A small image flow-matching model, trained from scratch: trained on regions of photos with short descriptions (Visual Genome).
Rows from block 3, named by matrix and row number. Rows with one number belong to one attention dimension. Each number is 128 + 24 x the weight over its row's rms, rounded and kept within 0 to 255. All counts start at 0. Numbers have three digits each. After the name is the row's rms in percent of the matrix's.
# v: attention value (model.blocks.3.attn.v.weight, 192x192), inputs 0-191
# proj: attention output (model.blocks.3.attn.proj.weight, 192x192, transposed), outputs 0-191
v.116 096:148121097124107146139139129122171143147165153091116139077100130118156105153134122108108138099131109140142114162132145125140134109131185133095173156089095099170148124101130099151131105117173117061140149140163082111117145146179132095145120147090117115139073160117158128116138122157135131097118130140119144145155107121131126138114094148172147155130122137144098115146182119116121128106111152115099104119119136123144150119120116108162117152093132145105170123143114151119097129134179116164146133119156105162169123097154173101107113112149089151080121127141126072117151136086082124113
v.117 101:155127129120087142143093130152174134101143127138078136112148121109154110116122086130159167157123117124105137159109138118115170113103120097145169154130160105133140113148133127143149099149119152114151100140082114131148099117142138127134194159118134125113147129129093094096138091126133129162147162129111137121093090106116113094134113148170139134109115134111095147164160110115148098157125151103165120124150154196173114115111113168136172125083129118106100147139145179106123090100108138162132138126121125185125139133090144155110147101150132145122113170116111105175097093137147163091
v.118 105:177144103112153135128129142139167121121139128128162158122137124112132139135158141116146158110145135144145153107124127119120105082152114136124116119158124163146101117126124089151126099136131126153161144132124179145126114100131110075106134178097167109173139156123142120129137120143097135087148102146122130157114104159106112090184174140102138163167116136172131154105120096135117153126142157141114107055087115127120117122109075107125135115118124133172152142104109149087135131140109081146154124121146122104096122104151163154154129139103107140205104129147199115145112170150117120147
v.119 096:129119100123151117159142157135119172097103083125142129094118117132139089158112144155156099133149120148131119141156128152131122133151130140091148127125087130119136120128128112105128136123117078109131192117132144094153141171148127140155097136108131139107104134106129096103095112144143114169140106136165126141208125112088118157149155129116129139133106150174123114157118107132081119131119114149116060101133116116122134125135077119138186129150101140144080063078111131083098127165096146134085136133144100193113143121121096112113143109149146158106108129151129124178138132120159123123
v.120 094:129185098155141130181096138142136139131128095102108115114165125170113105115101124130117142130145141060131174161121166145148114175159142164136095099124106149145127162066124142157134113121137134082147133138124159157132090138100137083076091134084124150140134148182129096111118128063123120140128133129124139158099145092117130089128157085130121154151088138124165117117140143109146106118117145165112138161093118135146131149131144123122099149130128105141159144128143124116138149061122106124105154125137149158130132119149167098111142137124159142115158174089142118138152112129126151096
v.121 099:146129141131133130164111136127103127138105148113120161132098100090135113128125110099088147138129141155085134174119130109134116132149139068142101163091105139119153154121116154117113117113154126104101123087092110106137130081142144121119128161075119141141136145114093066112186144089116111083125075136114117132131122201166122143105096117139135152150113115204085137124101116136127123134147131150093120115139091118130094143134124111112147124110112182157136118114126152138157107145142091139136131112116152121120107112153156132117175187081132143101084155129103109121135103151137140157
v.122 086:179135136115168151132136129129195115114140122181164175198119119099149119146096127124154148111136105151136128159109138118109146153135153119148123120115128107105109086134132099088082152131105117152131102115134119099149113138125142164104120104151129140118140151169147094103105142161103144098126188136146129162142079158114156165124157131169114164111147136106123122148112093129163112130075129123156156139169111133135124124122118131129136130124125177114087150117098117167149135121124102080103134140138199120109119142141107137126115137131142116122129127086168112132139131070126073115
v.123 103:144078129134159096163162130131145139154140098080133102128159127108114104146149117121149133124104147130150132119167090096129142112082108108117119141172127151104082115181140155107136104154112178161102090178131151152088120139152131129139094116166179133156131103114127090143111089144112136130152124106147134100114124133165110121133173096159131196152124118130127132127089123137123097076128131097131133102147128102097110133143152096108115133129129081094147146105085116125118139168111123124141195174159116134107122093126144125123092115101128118123145093122148168153132142104140145142
v.124 088:092109136119085161134132120115102159172094103139125170099120129163146138136130149135131095128133101091122160108122140134149115169084161128124151133107062150087198131127134136099131150150132116112089140138122075172146138093112102153090144136118109134122111131119114121105149108077157115139091107136153128153203110119112155097145113155159129137087105115121159142117125138144174106128120111142065123130129115118091120116121105136124134084088149169105153114149114121161158109135089165162142149120136134102126151134149108102148138099091138121118143168128112111112126141094125117101
v.125 110:137145141112134134116128109123117150150103129089135112095153143112161135110089126141108114095146162135170148138125142145135142111125178091103129110102157111138094122163115123107162091165127099115124157161139117128158134140129138130126137123084152116131147122161126147122095147186100115128129115132156127117111147173122117109100086107113127111152098137124127094165157117118094161069130138089134093136089095173120173123143150137142133114083112151124165126138128137176088116096094089093122105145099102161122124150147152112147130060167134060144084108113175154130140122123128141123
v.126 099:118138120169186089122106105124130125131142124140110086103121134112140120125130087093142075112101129107139134155105117153142104134126158113065106134156104148163141134144137115112187153107136161098112134154144100169143147087124135149065099117118135168078132129119147096118130144126142140132128124125151139137128120129169131105130097132079144170113115142109104139160137102112125162140111091122127152084081119096157166128123140129167090145118117117126125101088123149095101126142125149135118173166122129160115139137117185149131146107075155143133122117106151182141130105096075122109
v.127 089:118106127168104138137165153185130122135124132130137135161098124124125132202151120120123124142138121158120119142159153162133154153161142162117125131123096109189130105122143120143181118106084119131159086125103104116145110117133123143132137146124126170142138113088122089150118126075135103127127177120127109107147134136107126163153135119154132176109139113115176156112175112142145109170101101068098139150157136180102108122104124155156105092116134141138159148148172123126125121135098142146155139124145141109094135142117112110095148120095132148108097143118108175125106146097182076160
v.128 107:149118113106107124106165159114122093143112126103098123149102143165113131129125143164137119141178136133154141122141105112135106127141119141138108120139122119134111122140122089158075105192114094192133118133099097145123147131149120113146125146132091160130119131127164136136137169145105129107087124130117137149148126186146136075133101109124104122106113141134092107093122115129158108147136146172161108193064111159124107136115091176097166136142147189106151127118123119137125115148093127153118121112132151100099157127146099096137135158148140100142078176148136131158096160115183134116
v.129 105:129140144113146150180170138171129123053146144109146135127095112143137187143098105125129132086111099123159139150145150086118153120106105113175089131122161125178082118149147111119117089132139132122107108140124145117120072130116094135083155147152132099167138123107119167102118127154142128152092121133148101157138129082063092119145134151120102148181145113081150166124147121124156125101147141111140137154156114110129111119128129133137114127165109176156126107168132102135132114109118144127102127165135088135172121114087098117108121091103159136110153136167124127121130108150146131136
v.130 105:141141119132099133146155135150115149090153145123094116143094130097139109140147157116126165132109105125134107137127105131118147091124115095126115129127109174088124175157139124135153142156112144107120149173121156157124139135108093146110130159121126150116100131149156106147156160109151131110109120130139132165123194128097102182123098136156141110126117101112124200139132125125148125186143097106164163144115148139129096111131112112177115128124162123151171110136136135143059145123095122091139095114099175161162104114105084138092116084147161147063090118165138125116152136119135131130
v.131 102:169090126125087134125069089111119120128082084137145127173126116111127147114175119100132169179154130154160157144111107138130146126074130101133147106105137046119153157109136135120100132157116121121109117144124156096134121155104138132129150089115154167142138114120120136096128127133143133124131094116144132097133144141103116101144134169103129108150173082167079140124115092118147109108145140147159157139155137130133107142141097115100114118105099148144123152071121106187108151137138164137097125156153124121119114149146140123162143193116150132114107128094159100160127099141141151101
v.132 099:102119145109116157109166097124112130116127165151125159115160125090127142149143152132180146137127133124106145145120143186143114140094117094134133116151155127099053129150153144138103145185144165140140124135155155108132099153132117165130145112144159100139097131136140112131161093127136149106106134118097140167155109128115144113136112082076127078134090113154087103151084147139179133161090127105159090097092129075113123109131115106128122118145111114114095141079129130120135149149162121139124111166119136118126122078108111147065104169101132124138140163087154128102127125131149147125
v.133 105:143107162141127145092133114152176137101125062159160143135076130189164108119094113118174125108178131167135112121150109115137141108116171126176127118120123087132139104159127122079121156098097126159179148104126150117118117109154138129123125119125100144131090133115118152103132145100117143151111119139096135125099129194124103157134135124119135147112152145099173121148136132116173103140119150157138132120149079127112168116120134151146147128144059131132154165120120128095105102123134147117116137108102122140126128091111158111112105141146112178106142103108078113112158169145123172150
v.134 101:106127094194108105140192134129127152094117134102132151152151116119138108162131142107126143149129119146104157129127104122155131143143086121051115101169139085141117155167135158095135125141146131114127135134076112120118159140127148104133163086098116118123146139119118119169086140112147134102127116127142128168136094131105087140105151130149173140155107133150135139193139140109102114132154110095159113125130121118129111126143099092141111141140116170087115145100150102105156135103139104127112099112077136098165146145105104114106145064101165142152146077162092140114121142114104103130
v.135 102:169116106125119155097144133137070111133132126181114113112135135156098147153156137132109112184098117071148117125113140132124115119116122135136165150131103133130172168129142125141126099139113149087144117129120140091138106096098135138155072182158120108105160120145091095156118162101151145121101105107160136108155115106140094145129140178128111127111161113112148116115134099126114142122111141128119161185153110122088149131120161091165119114133126138109152084132093124099104140097165166142098087077107115137180130143111103096104134131130145104136176140143150097160123136088141112158
v.136 101:093122121105126136160141120100094109097121113129131129141158132167153095163105106108162134069121152142173130097106131153139122121133139170106133110101137088144149097114128135123109161129133075131118146128097125102119146168129124124136147114120083114114132149117096150115136094159122130182134129133168128079182131109133131165123085176143079092153177150148097160098144087135140126089115114113135159142133116150165097111120163131109130081138150161111138099153109155166149152150114147127128167119117129142112123150122115123137102102143136121125114130132149158082089122093174183152
v.137 106:117150096129094112138165128120156148114122133124138158168134119111109155113117110111146116103159115140137149151148114082113142153153138156095179106145149105120120165130115143126131105119113133120134129142077168062130138103133113111117116090132141140186141128136148165146136128159132145125122118120121115099099130175099092129115140150158146145113153140151100140160061176140151081072121147083173116153163155111081135133127089135132155142158123061138127149107108147151122128084093111128169117155132151113105122121086121141147136160118149153088162111155107095143122124123112112104
v.138 103:127119077111104105132143120145137104176170125151135122130151137113117142144127146139137144114108071144135139133141150123137118115185149150123142106131146085113145097098137078163136124131149162104114082133113075113143096122135146061135135111110199116150134115137145144073135082156109116083110138107126134096090097138090127093107075126102109163181117133118120107124141105109117134140094131089143125096144135164103117146141126172116128183140132140116137137165154133118098142125164161139116134129108143130142108134121167129161098144133121134124149162164076140141114116128120082142
v.139 111:139135158108134125114138130111106092124128077114135138160125140132137126116165115150143113111100135145125063148137109028119112141131152106175115128114091098172163134085145115093115107115116093139147138103143153133109129124158125166112153174152137139096120125166112153139107129124123115164155121125129132105115159170124140121106102101133137138111110141142130144104120118148133098092128155099132173126171163127123172154127086111104136145074145190131136112104142092159119145130108136125124106155094176141129130140156117143123131149112146146102152108088172133158120192147120143153
v.140 099:152128139110152115173155121134153097105173096131090135180098155116167123150108123167133146150130105112128100101152105130123147121158073142190115106115153111124114129120126154155120111081147121137145160106139157113080182123136138123146113095124096111142122139126127115113099121158146117130140109128144146167095147120128106151089142103125104113149101103110142146167106118150105116102183173127084111149121124149142156112135086123094190129126140118161140140123101161128140157122087139124109109108163164158146159087076111154126124145133103137128153116119157132119073139144159123092
v.141 106:126112114152140123097109118102131153111159079133151131115133140130097155121152177073086096142068078101138125109140096123140141128096126161134164144185151137144146139097126095106100143134115113124171106091114145096108120152155110153151105113169097177135128110139172107117147169143148113100116153131117121082086107110094136137128171175116147116117131122126113132128140168146107124151115129170166112086076122179124108133119143116160111150128106119138136098103166131155139143154153144156104139123142110142108167174116140115135132109138100107112088108170142126142127125091107135129
v.142 105:136138102146109155140141137114133128170131125136144143131107125117108120099122157118182158163118127080101098128139146159120065138120122149130106111117140135178129136095118185205105134168116114137148160157117190136147113141124139114084121141107155132156128123148187129120122134100137129118062159132106141090109104091090141088139097146133120148133169145136141110100084088135102152153087121141095149119139125131155133133114123128113132150106140188110106114125109171142137113137109119138100150074157136096130118147150154156131129136113122155132152140167140161094164140137115103118
v.143 112:152156170131118145109112146087138116167137115159132116144191119130156135140118144148138172088092124101138097111104116093140125118118134115120123127085118134110136145124130161085112132151152130125126111113131105102135118129156126129091113172126101116094153126135129106154126047144151129135065112114125118159142128146181162138112147203126077150108095129153127116151154146122082175108136127148165114115146107156133088134128121090099154148127120111128113115137117072097151128149153126069097138121155143154119124130085111106136141170116133161128105122102168131152113106124125159109
v.144 106:108102111100116101127147140151143116139118180122073164120085144131138154113114132158117120156099137154174104104136139093123079103110162175124126150111086106185143102193129158157141096154120146131108065130140128146119177144113124117112119112140156131152152119113092118118093118115140120123183128140116124103100119093115122128121128133138142090181140124134143136135155118137126139123118141102152176083158148141082082111106127169139157117123162186124135158144105121126090105118137111123147129097106095118145137147159143162125127128150086111086147137112130149095136147115153134096
v.145 097:065206116164102117158146127098129126119135130138123140109130122145107119154080137130115088118131099171131159169182168202143138156124087101135091119127120165136131080151131132105200116130111109112160107146113133114136123128148144146153109107155111112073154144126154125136137151126119124126145127122139116137095156118154120117116162115132100130114136178148141119113147158121110174135100094145111147172169131145121126137133130103088130175109129138129146110119150139100135127110128115160126153112107159118132138136118075157102132143091159134108136115093102105096096104108171148120
v.146 107:151110167150115171093144116146164105068117096096135137138129140122155121146142142165156181153146147139131096154132113121137139120141056155126132177143159104099131113091138085140142102109125146143117168125108150131167097157120142079119147167115095126132148128123133136122117129145138145121097124123126128122107153072155154099126130151078123144065149124069130111109181140123186162128110123132091175109159105137117138122110138130117099107118102135145123117123111153104138146141115159093107127081151130102152127079119127133149121138145080113122112150121127135155119109108099156153
v.147 102:077133133151129130129097111140113111070155133037115108153123135157156114082162098104132149090131087144112152132123166161127150107117143143127139117136135102140083135085116132131110164145129078108132171124110145102153126114103156091116109165112135133077142139159153111123105097116115150091144141121132122139150126099141156130147107114138121145156134131097146129144108116144132135117130137157125163146144098163131101129134168110131111160129120157153091120131164147154101126133129173150105130123114171129158123132149154160069119104107175114112164141172085142109136135090128169084
v.148 119:100138149123127074151089120107137171139114157105117108090103129138124125118136150137114133135127132169146115170167112148130116115088132083092108125142135147090110152128117130138164161130152152127120114114131122124099126136087120130099182114090131164182112158160079109139118111096109156110139141130113122172104142117114154092120141150133180119060120105132133147156114108128152143192152143180145098138148110133074138112127098154146117149103188159114111099152152141132135105114132127115128142051126138113141097118134086121130128159156130139111141127105138094157102124146139127150
v.149 100:115133100140137132100098158116147116148182127118147147146113126127149111131120129100182114096133104136099123113139138085135114140153132168112110079150134096158129154097137144113080095093084127135099116109118118100137192156114102077129130112142138126132151156124063117084130184122152138163124111125091127140168112136116130173088106136119107125163143097115111162154108158119153118123117105131153153128121155107142091128107149094126129142053123154133150139104099156145189138137156152108133131103145104162159133100099111158123135145121122129131138186122124125094101124141116157122
v.150 108:119127103178122120127161116101111115117086147177187138136134114164131091176122133095144151078145133143122123151139127144108079195144123160128152118101159113136148125127131110149122181181106124138120132126182117114093129175167136104114119113124102130119085148136103157104083117114119126111131169122119139127090072152141180130113105137143122136153140127099160141122113113139134171143110156110123129153129143124121118141132140119168159105119184107138169101110122086148137149131126125128058125131106128140118135151122121083173127132120105113125151127119078132088123147141160113142
v.151 103:121154169166108102118098121168125160141115102129106127122072131153127112138072119147095122099111124083146172133134128112146152117087157130154154120120206151110124116138126117149112134158108139127127125121102106145173094138088111196112104122058131154116128123114132143109142141157102113142124161119136119124144114124111165095181146115142153114116105088136133118134143147126129143139148070119120098135120100121146094115138148114150101114103140159109122121183116138170137107133118137152114126133111126108080131136089095095085135133139115053104114164163140135114112118147105118117
proj.116 096:160156120130131131065169085069133101102122133130128136132127131145115132134157119116149150086125169130118122127096131077152111142116148162131151085119175095176123145104144140118128101087128102141158165126129136087130127122089126151125130096119145128124099203157080108133170126108115146125129126115137111161180135123102139097123128140137139131156145128118107125121169140130154122135164110099098123123098081159149172125125117147074134099153089146143157137142120142130141161138140104082113146105101120189164101106126140133154128152115164115162170133134117108135138098090112142121
proj.117 102:107136123132154144097165121159127139129127162116111119143176112110142128120094138125112144103106130103112138163145131093112092161107164123148167115112120181144112142165123127173117101149134100171139097060139142085129128152132132124129160154118133113123138157155142143116124131119154110174093116096161130174143103089112155099127138134130159136123106132193119121125154112168080105119139162076136132131094132126149122144139138139125032133174126138143120149138131182114121073129122133140161111116138143179082142121128096121148134122111147118111120130111141120108100126129083110117
proj.118 103:132122139116134112104129111094143138128122092125097098168133141158162127108131120147135167134110133113094126111115132122101127157161152158112097119137114134080151110155137156116103097129083161130108149142145140104129131111128111133145130117152121127170136134119138125116135122150147136086145140113120120152078124157141131127121126132179134128144115112102150140152152145172130133117106136120101125210146187147107142100100104091145117159085067114124164148124129193085126129126091181116135182140146136100173128110076107119091109130151149127072130118152111110170118121192117125138
proj.119 101:148155154142115136125133129146156097130153129141162130118104097104128143115135115117090153117115149135140093112161119140140121137142157129127116148100158143112123141171135134130142127140136164114150159127110103096126153137106131127132170108106139098165132124127136150126151127122107124124159114124135131074188074135130141175152121131122139104173136140075113144155106177122183109084138121129167090139120124141095182125125139113118100147115130146090092183067127182120156167131119103142183127130127102142112141147141092168157150128120109129179133118088181093170122128146170105121
proj.120 095:148102175115125135131109150093112112143131112119132173101142083183103144062179138099113127130168135117124127092137130146158117148133131161121123142111108124150105108069139148115135128098158124123121147106133161167128128161096143154136116136139114087114137140125098129160148150103141171129142116169092096115092091155116125167133146124125143140092134115120159165140112148193114125109195164125111119118143119139182119176119126116133125087148137095105138158118128087089109153133147129136138132125127106136142142126128165142139096097117197118114119128136115141112114160110068144140
proj.121 109:124131123122110123131136151143107160130142133144165075132127084130091158058135131137135164108136165122132116131140130161143142155165110117136073108081160126174109105118123136124116136149096120108140108121097137082127151153140186118107132102121156119134152161140160122152132131101118148100118140170135153150117120098128112122132149109164133120145090109064145100148120186094119124120103104163067171162106140119134136115137115117140110150165139145070127164124130067139107116128130165127132144139137143133111102124133143081137070110119124133127116131136129093142177140155107084134
proj.122 091:133126127136138170128118095136124095151150091124152107073124106097127132170173111110085114121132117144114142120134130149103095153103096126181123152140110149097137141090141160178147117110101134148172108117120126149129141153129150114155165092123111145141102175112117092186067130150139129115120122132140102085113144099100132142112050156086126129161159136129142113103134162143096126122143115121143112145098087100115121129102157092068109132124128136118106093133130114131129129123109171141144147110164179091104118122143173155133125109107153103122111144141135157135086134098121149108
proj.123 102:152140175097137079095128131071096110130123115155104144097147121106112146109131093133157141100145161124118130139109131124135143122098111112115139128174106123085140125155172128174137141179113116160123110137159110178128111152127136079136180111094118150125142096097167130105129095101166115086140121196130110165107128131129111132106164105144125102126139135116127105121096122100102132171125110115148091160128152156083120110133102092132160131121129103153126106102127174130145136138106122122122095125160126094165102114086117094124168145126120122081131129135084121138109073138166141139
proj.124 092:141132099150084145112118161161152161151142162099145151103111110120153154088173139116103126100161132130107129125154131175200116134136134102116147082134109153093117128107150150157135148141131141104127122156146142172125156116101101148124095098106147067116140125116146113155080129116100162118161110149116120094153128128143114125146111158099142130111116171106109168171096151076117148138142138147093137121120143141138168098134158131132083117156123123144138151129129072145115140123086078114157120100163113131125133155166152158098063136115104128134123155122174136130141121147137141116
proj.125 118:125155153188126171109115109107141111118135138134156143102181145098085074125195150093146126108158113120094109122163129154126108123118091111130102133160118120098122112149112137146126144115162138136093150114148135124127129126108141150139138142128130168159130091118118093131113138133132129159139115130122127162092145116102110108124150129147123123131143133154112102061129101137153114177135151160120130146137185119183161133157145116128119127210080147109161155142127179140130118127087145136157102108094102131126086075135175100131114123135170106115128128111083149146146128124112128129
proj.126 099:142111150101149111079126126129126140111116165132084158160111176160105152145119096134153118107139091136117138124112128121109142157120097131112143136150146153110127105169156116172140148176105162159083118178126102151128103116142166152170150141083095102132121165162116136103134161131140125097133136135139103131112137139111118130192150117122156137105118095128166134148096140159113132153156110099129153120116130167123065140114143129112125088118128093130155161109134120154175112126129132116176139093120150116137152092136127117119120158095190133152111110129100196126091136158115158113
proj.127 094:141149133139107110105160143167137126165112132131157115111123115143163104156040148117112156108138090131110126162114124151143119160128123098126132077173123142151173154157132139146115097095088096167143116143118140106130131132118120120138133146109125088149133088142088106105127111111111126097127101143119136124148155114184107156152153084174120133153134181086179126111130145109107155116140110119101109106133116139119111104064141175087147129151140133157140079135130100160111118129114116101121111134141117126137149157141126111118151117105133101120112141088137147074125109065108105104
proj.128 112:103104115122160111147166130147128112183122127077140128091098172172145147111119090144109113133108137071131131123111130083115101155153131129118144137128113112147108104135114130152150104149158174106087130094105184137130129136113152133124143126154117166111140143144099115111117182137170125131105117127155133079163112121114143136117102104144100139141063120119075096133112169152127116129179160152133135097129135129161117164096107152160141113136146144139110094115132146173113120128110101127183107142130090134114135081097130125106121129126108140132086153149118144166084106086095122132
proj.129 109:175159056170106160109117142107140139133092120103123171100107158173101163107125173126154138135140164121154130142158126095092149151137133150100096127131076131102148093151142133139140167122158123148132133104135080118125117145133068154119138110096093147124100135098141133179118141124092132121127137113134170129153115141158123142157074135160148114105139117152134143141182129154140142167092124132107146126160123100131127099133115124128152135153117190112104111164129121103124149128158113109129125121147189101124107082098121094129147130150147119125115115153113132091170131167127114117
proj.130 101:111112099133143108176083052144131113119139082107142115094118150162101146057126112101109110139153119142069145125150132152136106132155130121130116141119146121100136067175132122120116185106132110140165132123113135167126118125170097115147112129137129151093158120143115128149139198146134178123119120133135124131161134131112129131111136120085129139105143123081166128151130156138137146109084102082149166119130142142093099127099149154118121145155143103128145079076129140130169149135161117121132134130094111142133096114143126099138134119136162147162152136123115127086144104188130119134
proj.131 102:114133107114092150113136104141157134194138141153113128162120089130127091121119105118119161143107136105137141106126130125111109145053139113196123169141140150140111113103129112072119129108168144120132116158136129130133148154177124105134079179144149179140142100104149101168129116127116114128108132129134111109161131162134138119139184143136131146134172105105113126127128135177166111142122139128139144130100105114150097161178134097122143070081122149149115093097134081152136084127088128124092090115126100157147133099132109101093123152127127144133103137175106103138109131129130156148
proj.132 103:106097157109142106170173068133112111137102144132147078143136152085076109100125118121156126150130124116139131124138126119163133143119154131084079133130109124121118117144198126085125166165165110156110121164136117132125147130103076103123112129136109135134120152070121131175114093119133112127141106153119054091139094149106157136125147153127111104171090145098106092125129126102098124110143089097126115110149083151171122126158148117149122067135080131132148148130128150125145131128134132122158112122134096161108102115140136116156130151147117101124156128114070122152124132120109120122
proj.133 099:142105117107121124145183141132150091100148117076112114152105103129132192139131137155137168145140118107122120141111124157138141122128093131137101134090168065127115183124146130091166126116156119133182125116136128161127127116124166152157152146184166144107129126114125158136085124112154094098147161112116119162126114113134126132110163129102154128093112169173142153145127146152104143149099130136080135129136202080156131112146088153145147153124159141129141112168128164114164098130143111155161105133106141121135132141141127138080133104152169143116099107098147099118131114125109150106
proj.134 099:098127106150106112137152120137113115150148074086107120094141140174142114130129115149133143171153142156149099072136127075166157107136185130049105118152063134098116148158164122133107137129139130144130133129113087126125126123106133123102120125149136131129111140124148124175147160115174175151111142160154106141138129133147078171183148155092102109150154133115132171117111105106130153107105162152114108111138122153101130144158147140090138078114150176137143150122132112117147139127154143162117117126144143130142144134113197099139118150118144132125158099150137154139127136139122149105
proj.135 097:095156103083140128152101131118115165157122128114154118090119116140150152155127174127149124131135117116121125117119121149107144124125138136104130178149170134084136066134140126135150140106113114143098125171094113093134198139148141136130162132109128139165145124139130165148145089098094119137112119149122102138114146145129100130112132209131157127118125113124135143167185161125196116134112131112110145114108142154082142147118150143086159158137148123107166114147125111091114151124164098102168161127120119132144149110150169132155115158111147099131074158093168114151151132169145133139
proj.136 100:120121092165116147098100130132161150169144105175130129086119140162131129127126141114108201107147129150126119111175127072174117177107083146065126138152125091138151140138151145168135150153125115135124131111116141095128099120170119139139150107118129106139169124135203133127150100144139122141111133134130109174135110117149134139120145168137130141123149136173105130118099158085165114168162095137106146104117164112140127086128135119140171153102109117153125084151133135117089148126098134122132109140124133144132174104094080177132136142133124150148139153161121093107116137100100122143
proj.137 099:099112107121122171131178140137130171170111097128120093123130161171152118107128120120098152157119143118115156155126128128129146102123125120121156152149074099102119120166101136098155089148150132084157156117129099142133087136091092110142120133116084109140134148137114146131133150165073080121153124098149114114167114151128071107103131158146134055102166142109108122132109080099139158167141144103111115143141102064141146124192120159125118099130127123141116125092118153131085122126095128119114108120163154161134133133136153086140153133143137148139146120137158117106126162154139130125
proj.138 102:079103110131080124168135131148158140120124103151154111128133112134153135137113147070089149137152124103159120116098127134110105153138145092178098138159093093164152171105167112130116129143108159118103140100122094127128119130139185144127112098142071075116129114156122137075106132160137086103159107111118130120155198146149119122113176091165126085169122132104142130115113115149184149151116109113115115152152137113127169132131119113145110079146116136107118146133132129123097114125207098111138149107142132124118126163131121102112163102125157147135122141112135144120147107143131123138
proj.139 105:151145130113099121114132114105117117143115136108128128148134156164175117122107152179087185117167134142164146138069135123120115105140101140164107116125165106129120107141182122152140128116136158130112144127127151137126079160110101124132111189150125150111134102099142165125161126122143081109157107152140096135148112090106153102125154131167109118059132113107158141140099136115090145179144151105124181149129117121121135194077187102146121130115149149104122100161131113144122158128097123134124132121110162107171130158124149128136101133110171131106157154147127111142144142107150150120
proj.140 099:108086120117104135112134130138139161137109089080115127098133153124063109124123078159100152125146102127115126157113136104169109114125158063122074134101146072126099077130123118151149128135134111112145137101136106118127084121082141151134123079132159137126140133157114106137133164133135113129146148119136059097115084085161123108092099121141163136117126116160189185086074097087119135109128145142107158119102134129148157094139126149126093103132139091135119104113132115101109161127110116118122139128120129129137157113127119118168155121116131111095123131137113170111096114146138110137
proj.141 102:114139141076161157115106147111113128110117066129099140146147106142131121127125150101114149144154110134130156141138127104204124142120124123172167141148123170125164115134116120085058111140128126118106097141145097114124164140138164098146118151114159153119113088101074105142124168127141134122121104098064142141120118122131108180099099124135115102147141112145105137172131089088133146083102101109142115174127178087138120125159127124084152111132116153095129115143137129107125112132147134109116149147128102112152141152150130099121102095141111120169108110144075142149170120096106133134
proj.142 096:088117156155155118152108140098139135154150100114119147134098166088143103093116099132123157116150134118102142137110127111137166132128172140142132142121105181178153131116112094084083126149147116106071145118119147115129127129119160122131118130143077162075115131169074124116077166117122148129084139122118121131118142129178099118134143137128076100140142128143116132123118178129163125122165097138114099144131164139140070131072118119141162115144125189163102140132133095131124148127104085142162146134121163111135093162120119135126148116134147146136138117109121122082100119146180125134
proj.143 108:117122104141066128084117130088107175117130152140103173126103129126138071146122104110098139113086130117123132137163126145191090146117138119147118109091146090160118100141136108133128124128150096135098098145128137093130163153134127138126111173152176116188144114124106115097150085100103165100103136151169127125122140128095130074148091128124137118116097115110114153117116075103151125148119121174109140121153163122153138125106126070144112116143145111127123131187127141146146133132142170125113105135124087093133128148183117109140154150132131128119083123158170133123146096131108154121
proj.144 104:105125096114135107137098161121144060126126106126197109156106153144133122175147110162130110116137118158076147125156120099126115120122114096131106118156139121110113168127123148133091121084114128136119127146129125137128091091126122175134126080135123124105118140100178136135164152148142104151146134075121137097117116169123154131105096097131168151177149139113159156096128143102134147122113146139153142119119120096126148072123165153171106102120140156118127141147127090119094097132094108122119182121146144135126112151123086100132097131132167126171145134138076091101136120159075110107
proj.145 087:135104095137106052091091124163124148138127111108109155146144139151117136116118167105145113124149095134104152146135123161124108123171152193117123104139130120139078181134149089110079126134162129169106070133134122136132115148156167117127147092097125080126120136146155157093131126120152109124137124139135143139102103150099112123101071136096138129117156099131169131134110155145106091136103113160119130093140152136089177167093129127111116113135124143151152156132130132086130136133087157165128103148087137131096134099092134108128159123127108110142155144154164124150092165095117123140
proj.146 098:106142171131088129113191123103103143132151127115132131106071127100071148085147107107083153092133145159111137093155130121153091160136163133174120133134150092119113130111148162062129191158124149135155112145132146110131154081142149126141135140119124169107123130148102106117104078139140113163163108108103099145104177124152143145138141086142122133072147111134146109132163116122151132127131092115140149096102158131142114102129118130158162136131090126142124126101129124154121159134106093148159165140119137098130102093170111107125161107110131161163111138141132114134130113160132107101
proj.147 096:138103164143118137153147125122121169086113117177131135134109101151119156137113157101126173121136125133121136133136127140139072172126097167144146096118123116149152072121122141148103203135090117141101123110106097091129131143168161146137149101134114154123126127130122125110120099158128139093136112151147140134163154131163121114112178128116117099135150103152141149136152118107123124176099139188124146143131174146087137135115127134131184112117131153144077147106123181147149169125103126138143120140129145097131100067114099148170180118168154124109141101105115117094173127119104129111
proj.148 115:127119126145145081123095098197118083149111158166107126143109150150138148110134103169143164119154122130057136112081127120162136100083124158116125114151126191106140113115126126065154125115115133101120127116119131115121148108133135122125126181108154171149109165080145172158143111133161156179144119122140136127144119117137155111122110134166134146150156096088132134157113145118112113088089167157125074118128142136150161118132122136126095101171197132161123139124125126144124094123123149116145145127119119112136109097153185109085141126137129131136102112130149139120139102101134134120
proj.149 100:105121150103150164103156098134103131111129114096081109102116128116105136182129110156149166130156104133152118120153128093129106131105092117105073124116077150182066090127161113102108122112138120133148144133116131092128160130134068138128149135163128146156111118178158112143076111122125129156143115167165114144138118120165100064121136119104127121126140100115150189133092139144124118133100130128150154106126130157131113156095119121123170158142164138121168130153122164153107129128123102132159098149105164149175141090137100140124126113088118152118156157122133137132146098095100127121
proj.150 101:111130119107125110138138128127140092111129119106096102123122109149136125137126104100079176148147143149108129137119130113085116130170127127110115139102095125189131149175126123072124105115129100155152127128193106090125139146106143102127137127138133113117127123135121169116092117123119114119102118143165131162117088132154149178154177103148101069127154145154140135133131155104087136137157148152134128108137143072146147134099132097127107162106121153139169119128127124106122146125182117110198127118130111111110128118084142163058091075130114109116120088103172122140107122116092135142
proj.151 108:157132127135103099133145099117118149134138158156081116124104144148146163115106174097163130118140125071127153146103128105161134158120090131159136130148085124109159096099169126091109091124110127141112145141129145137130206174132144117144147148139143105137138099153113107115145112129168131125129142154117149162112145101138155115094131095116114147172122127140094161142150127120140105143100116112151114092129152120125133109142119111132139132074175169176133094119126135131144093128101161129151119128140129108134077041092138121158161144129100163174145137130087174115150144126113138138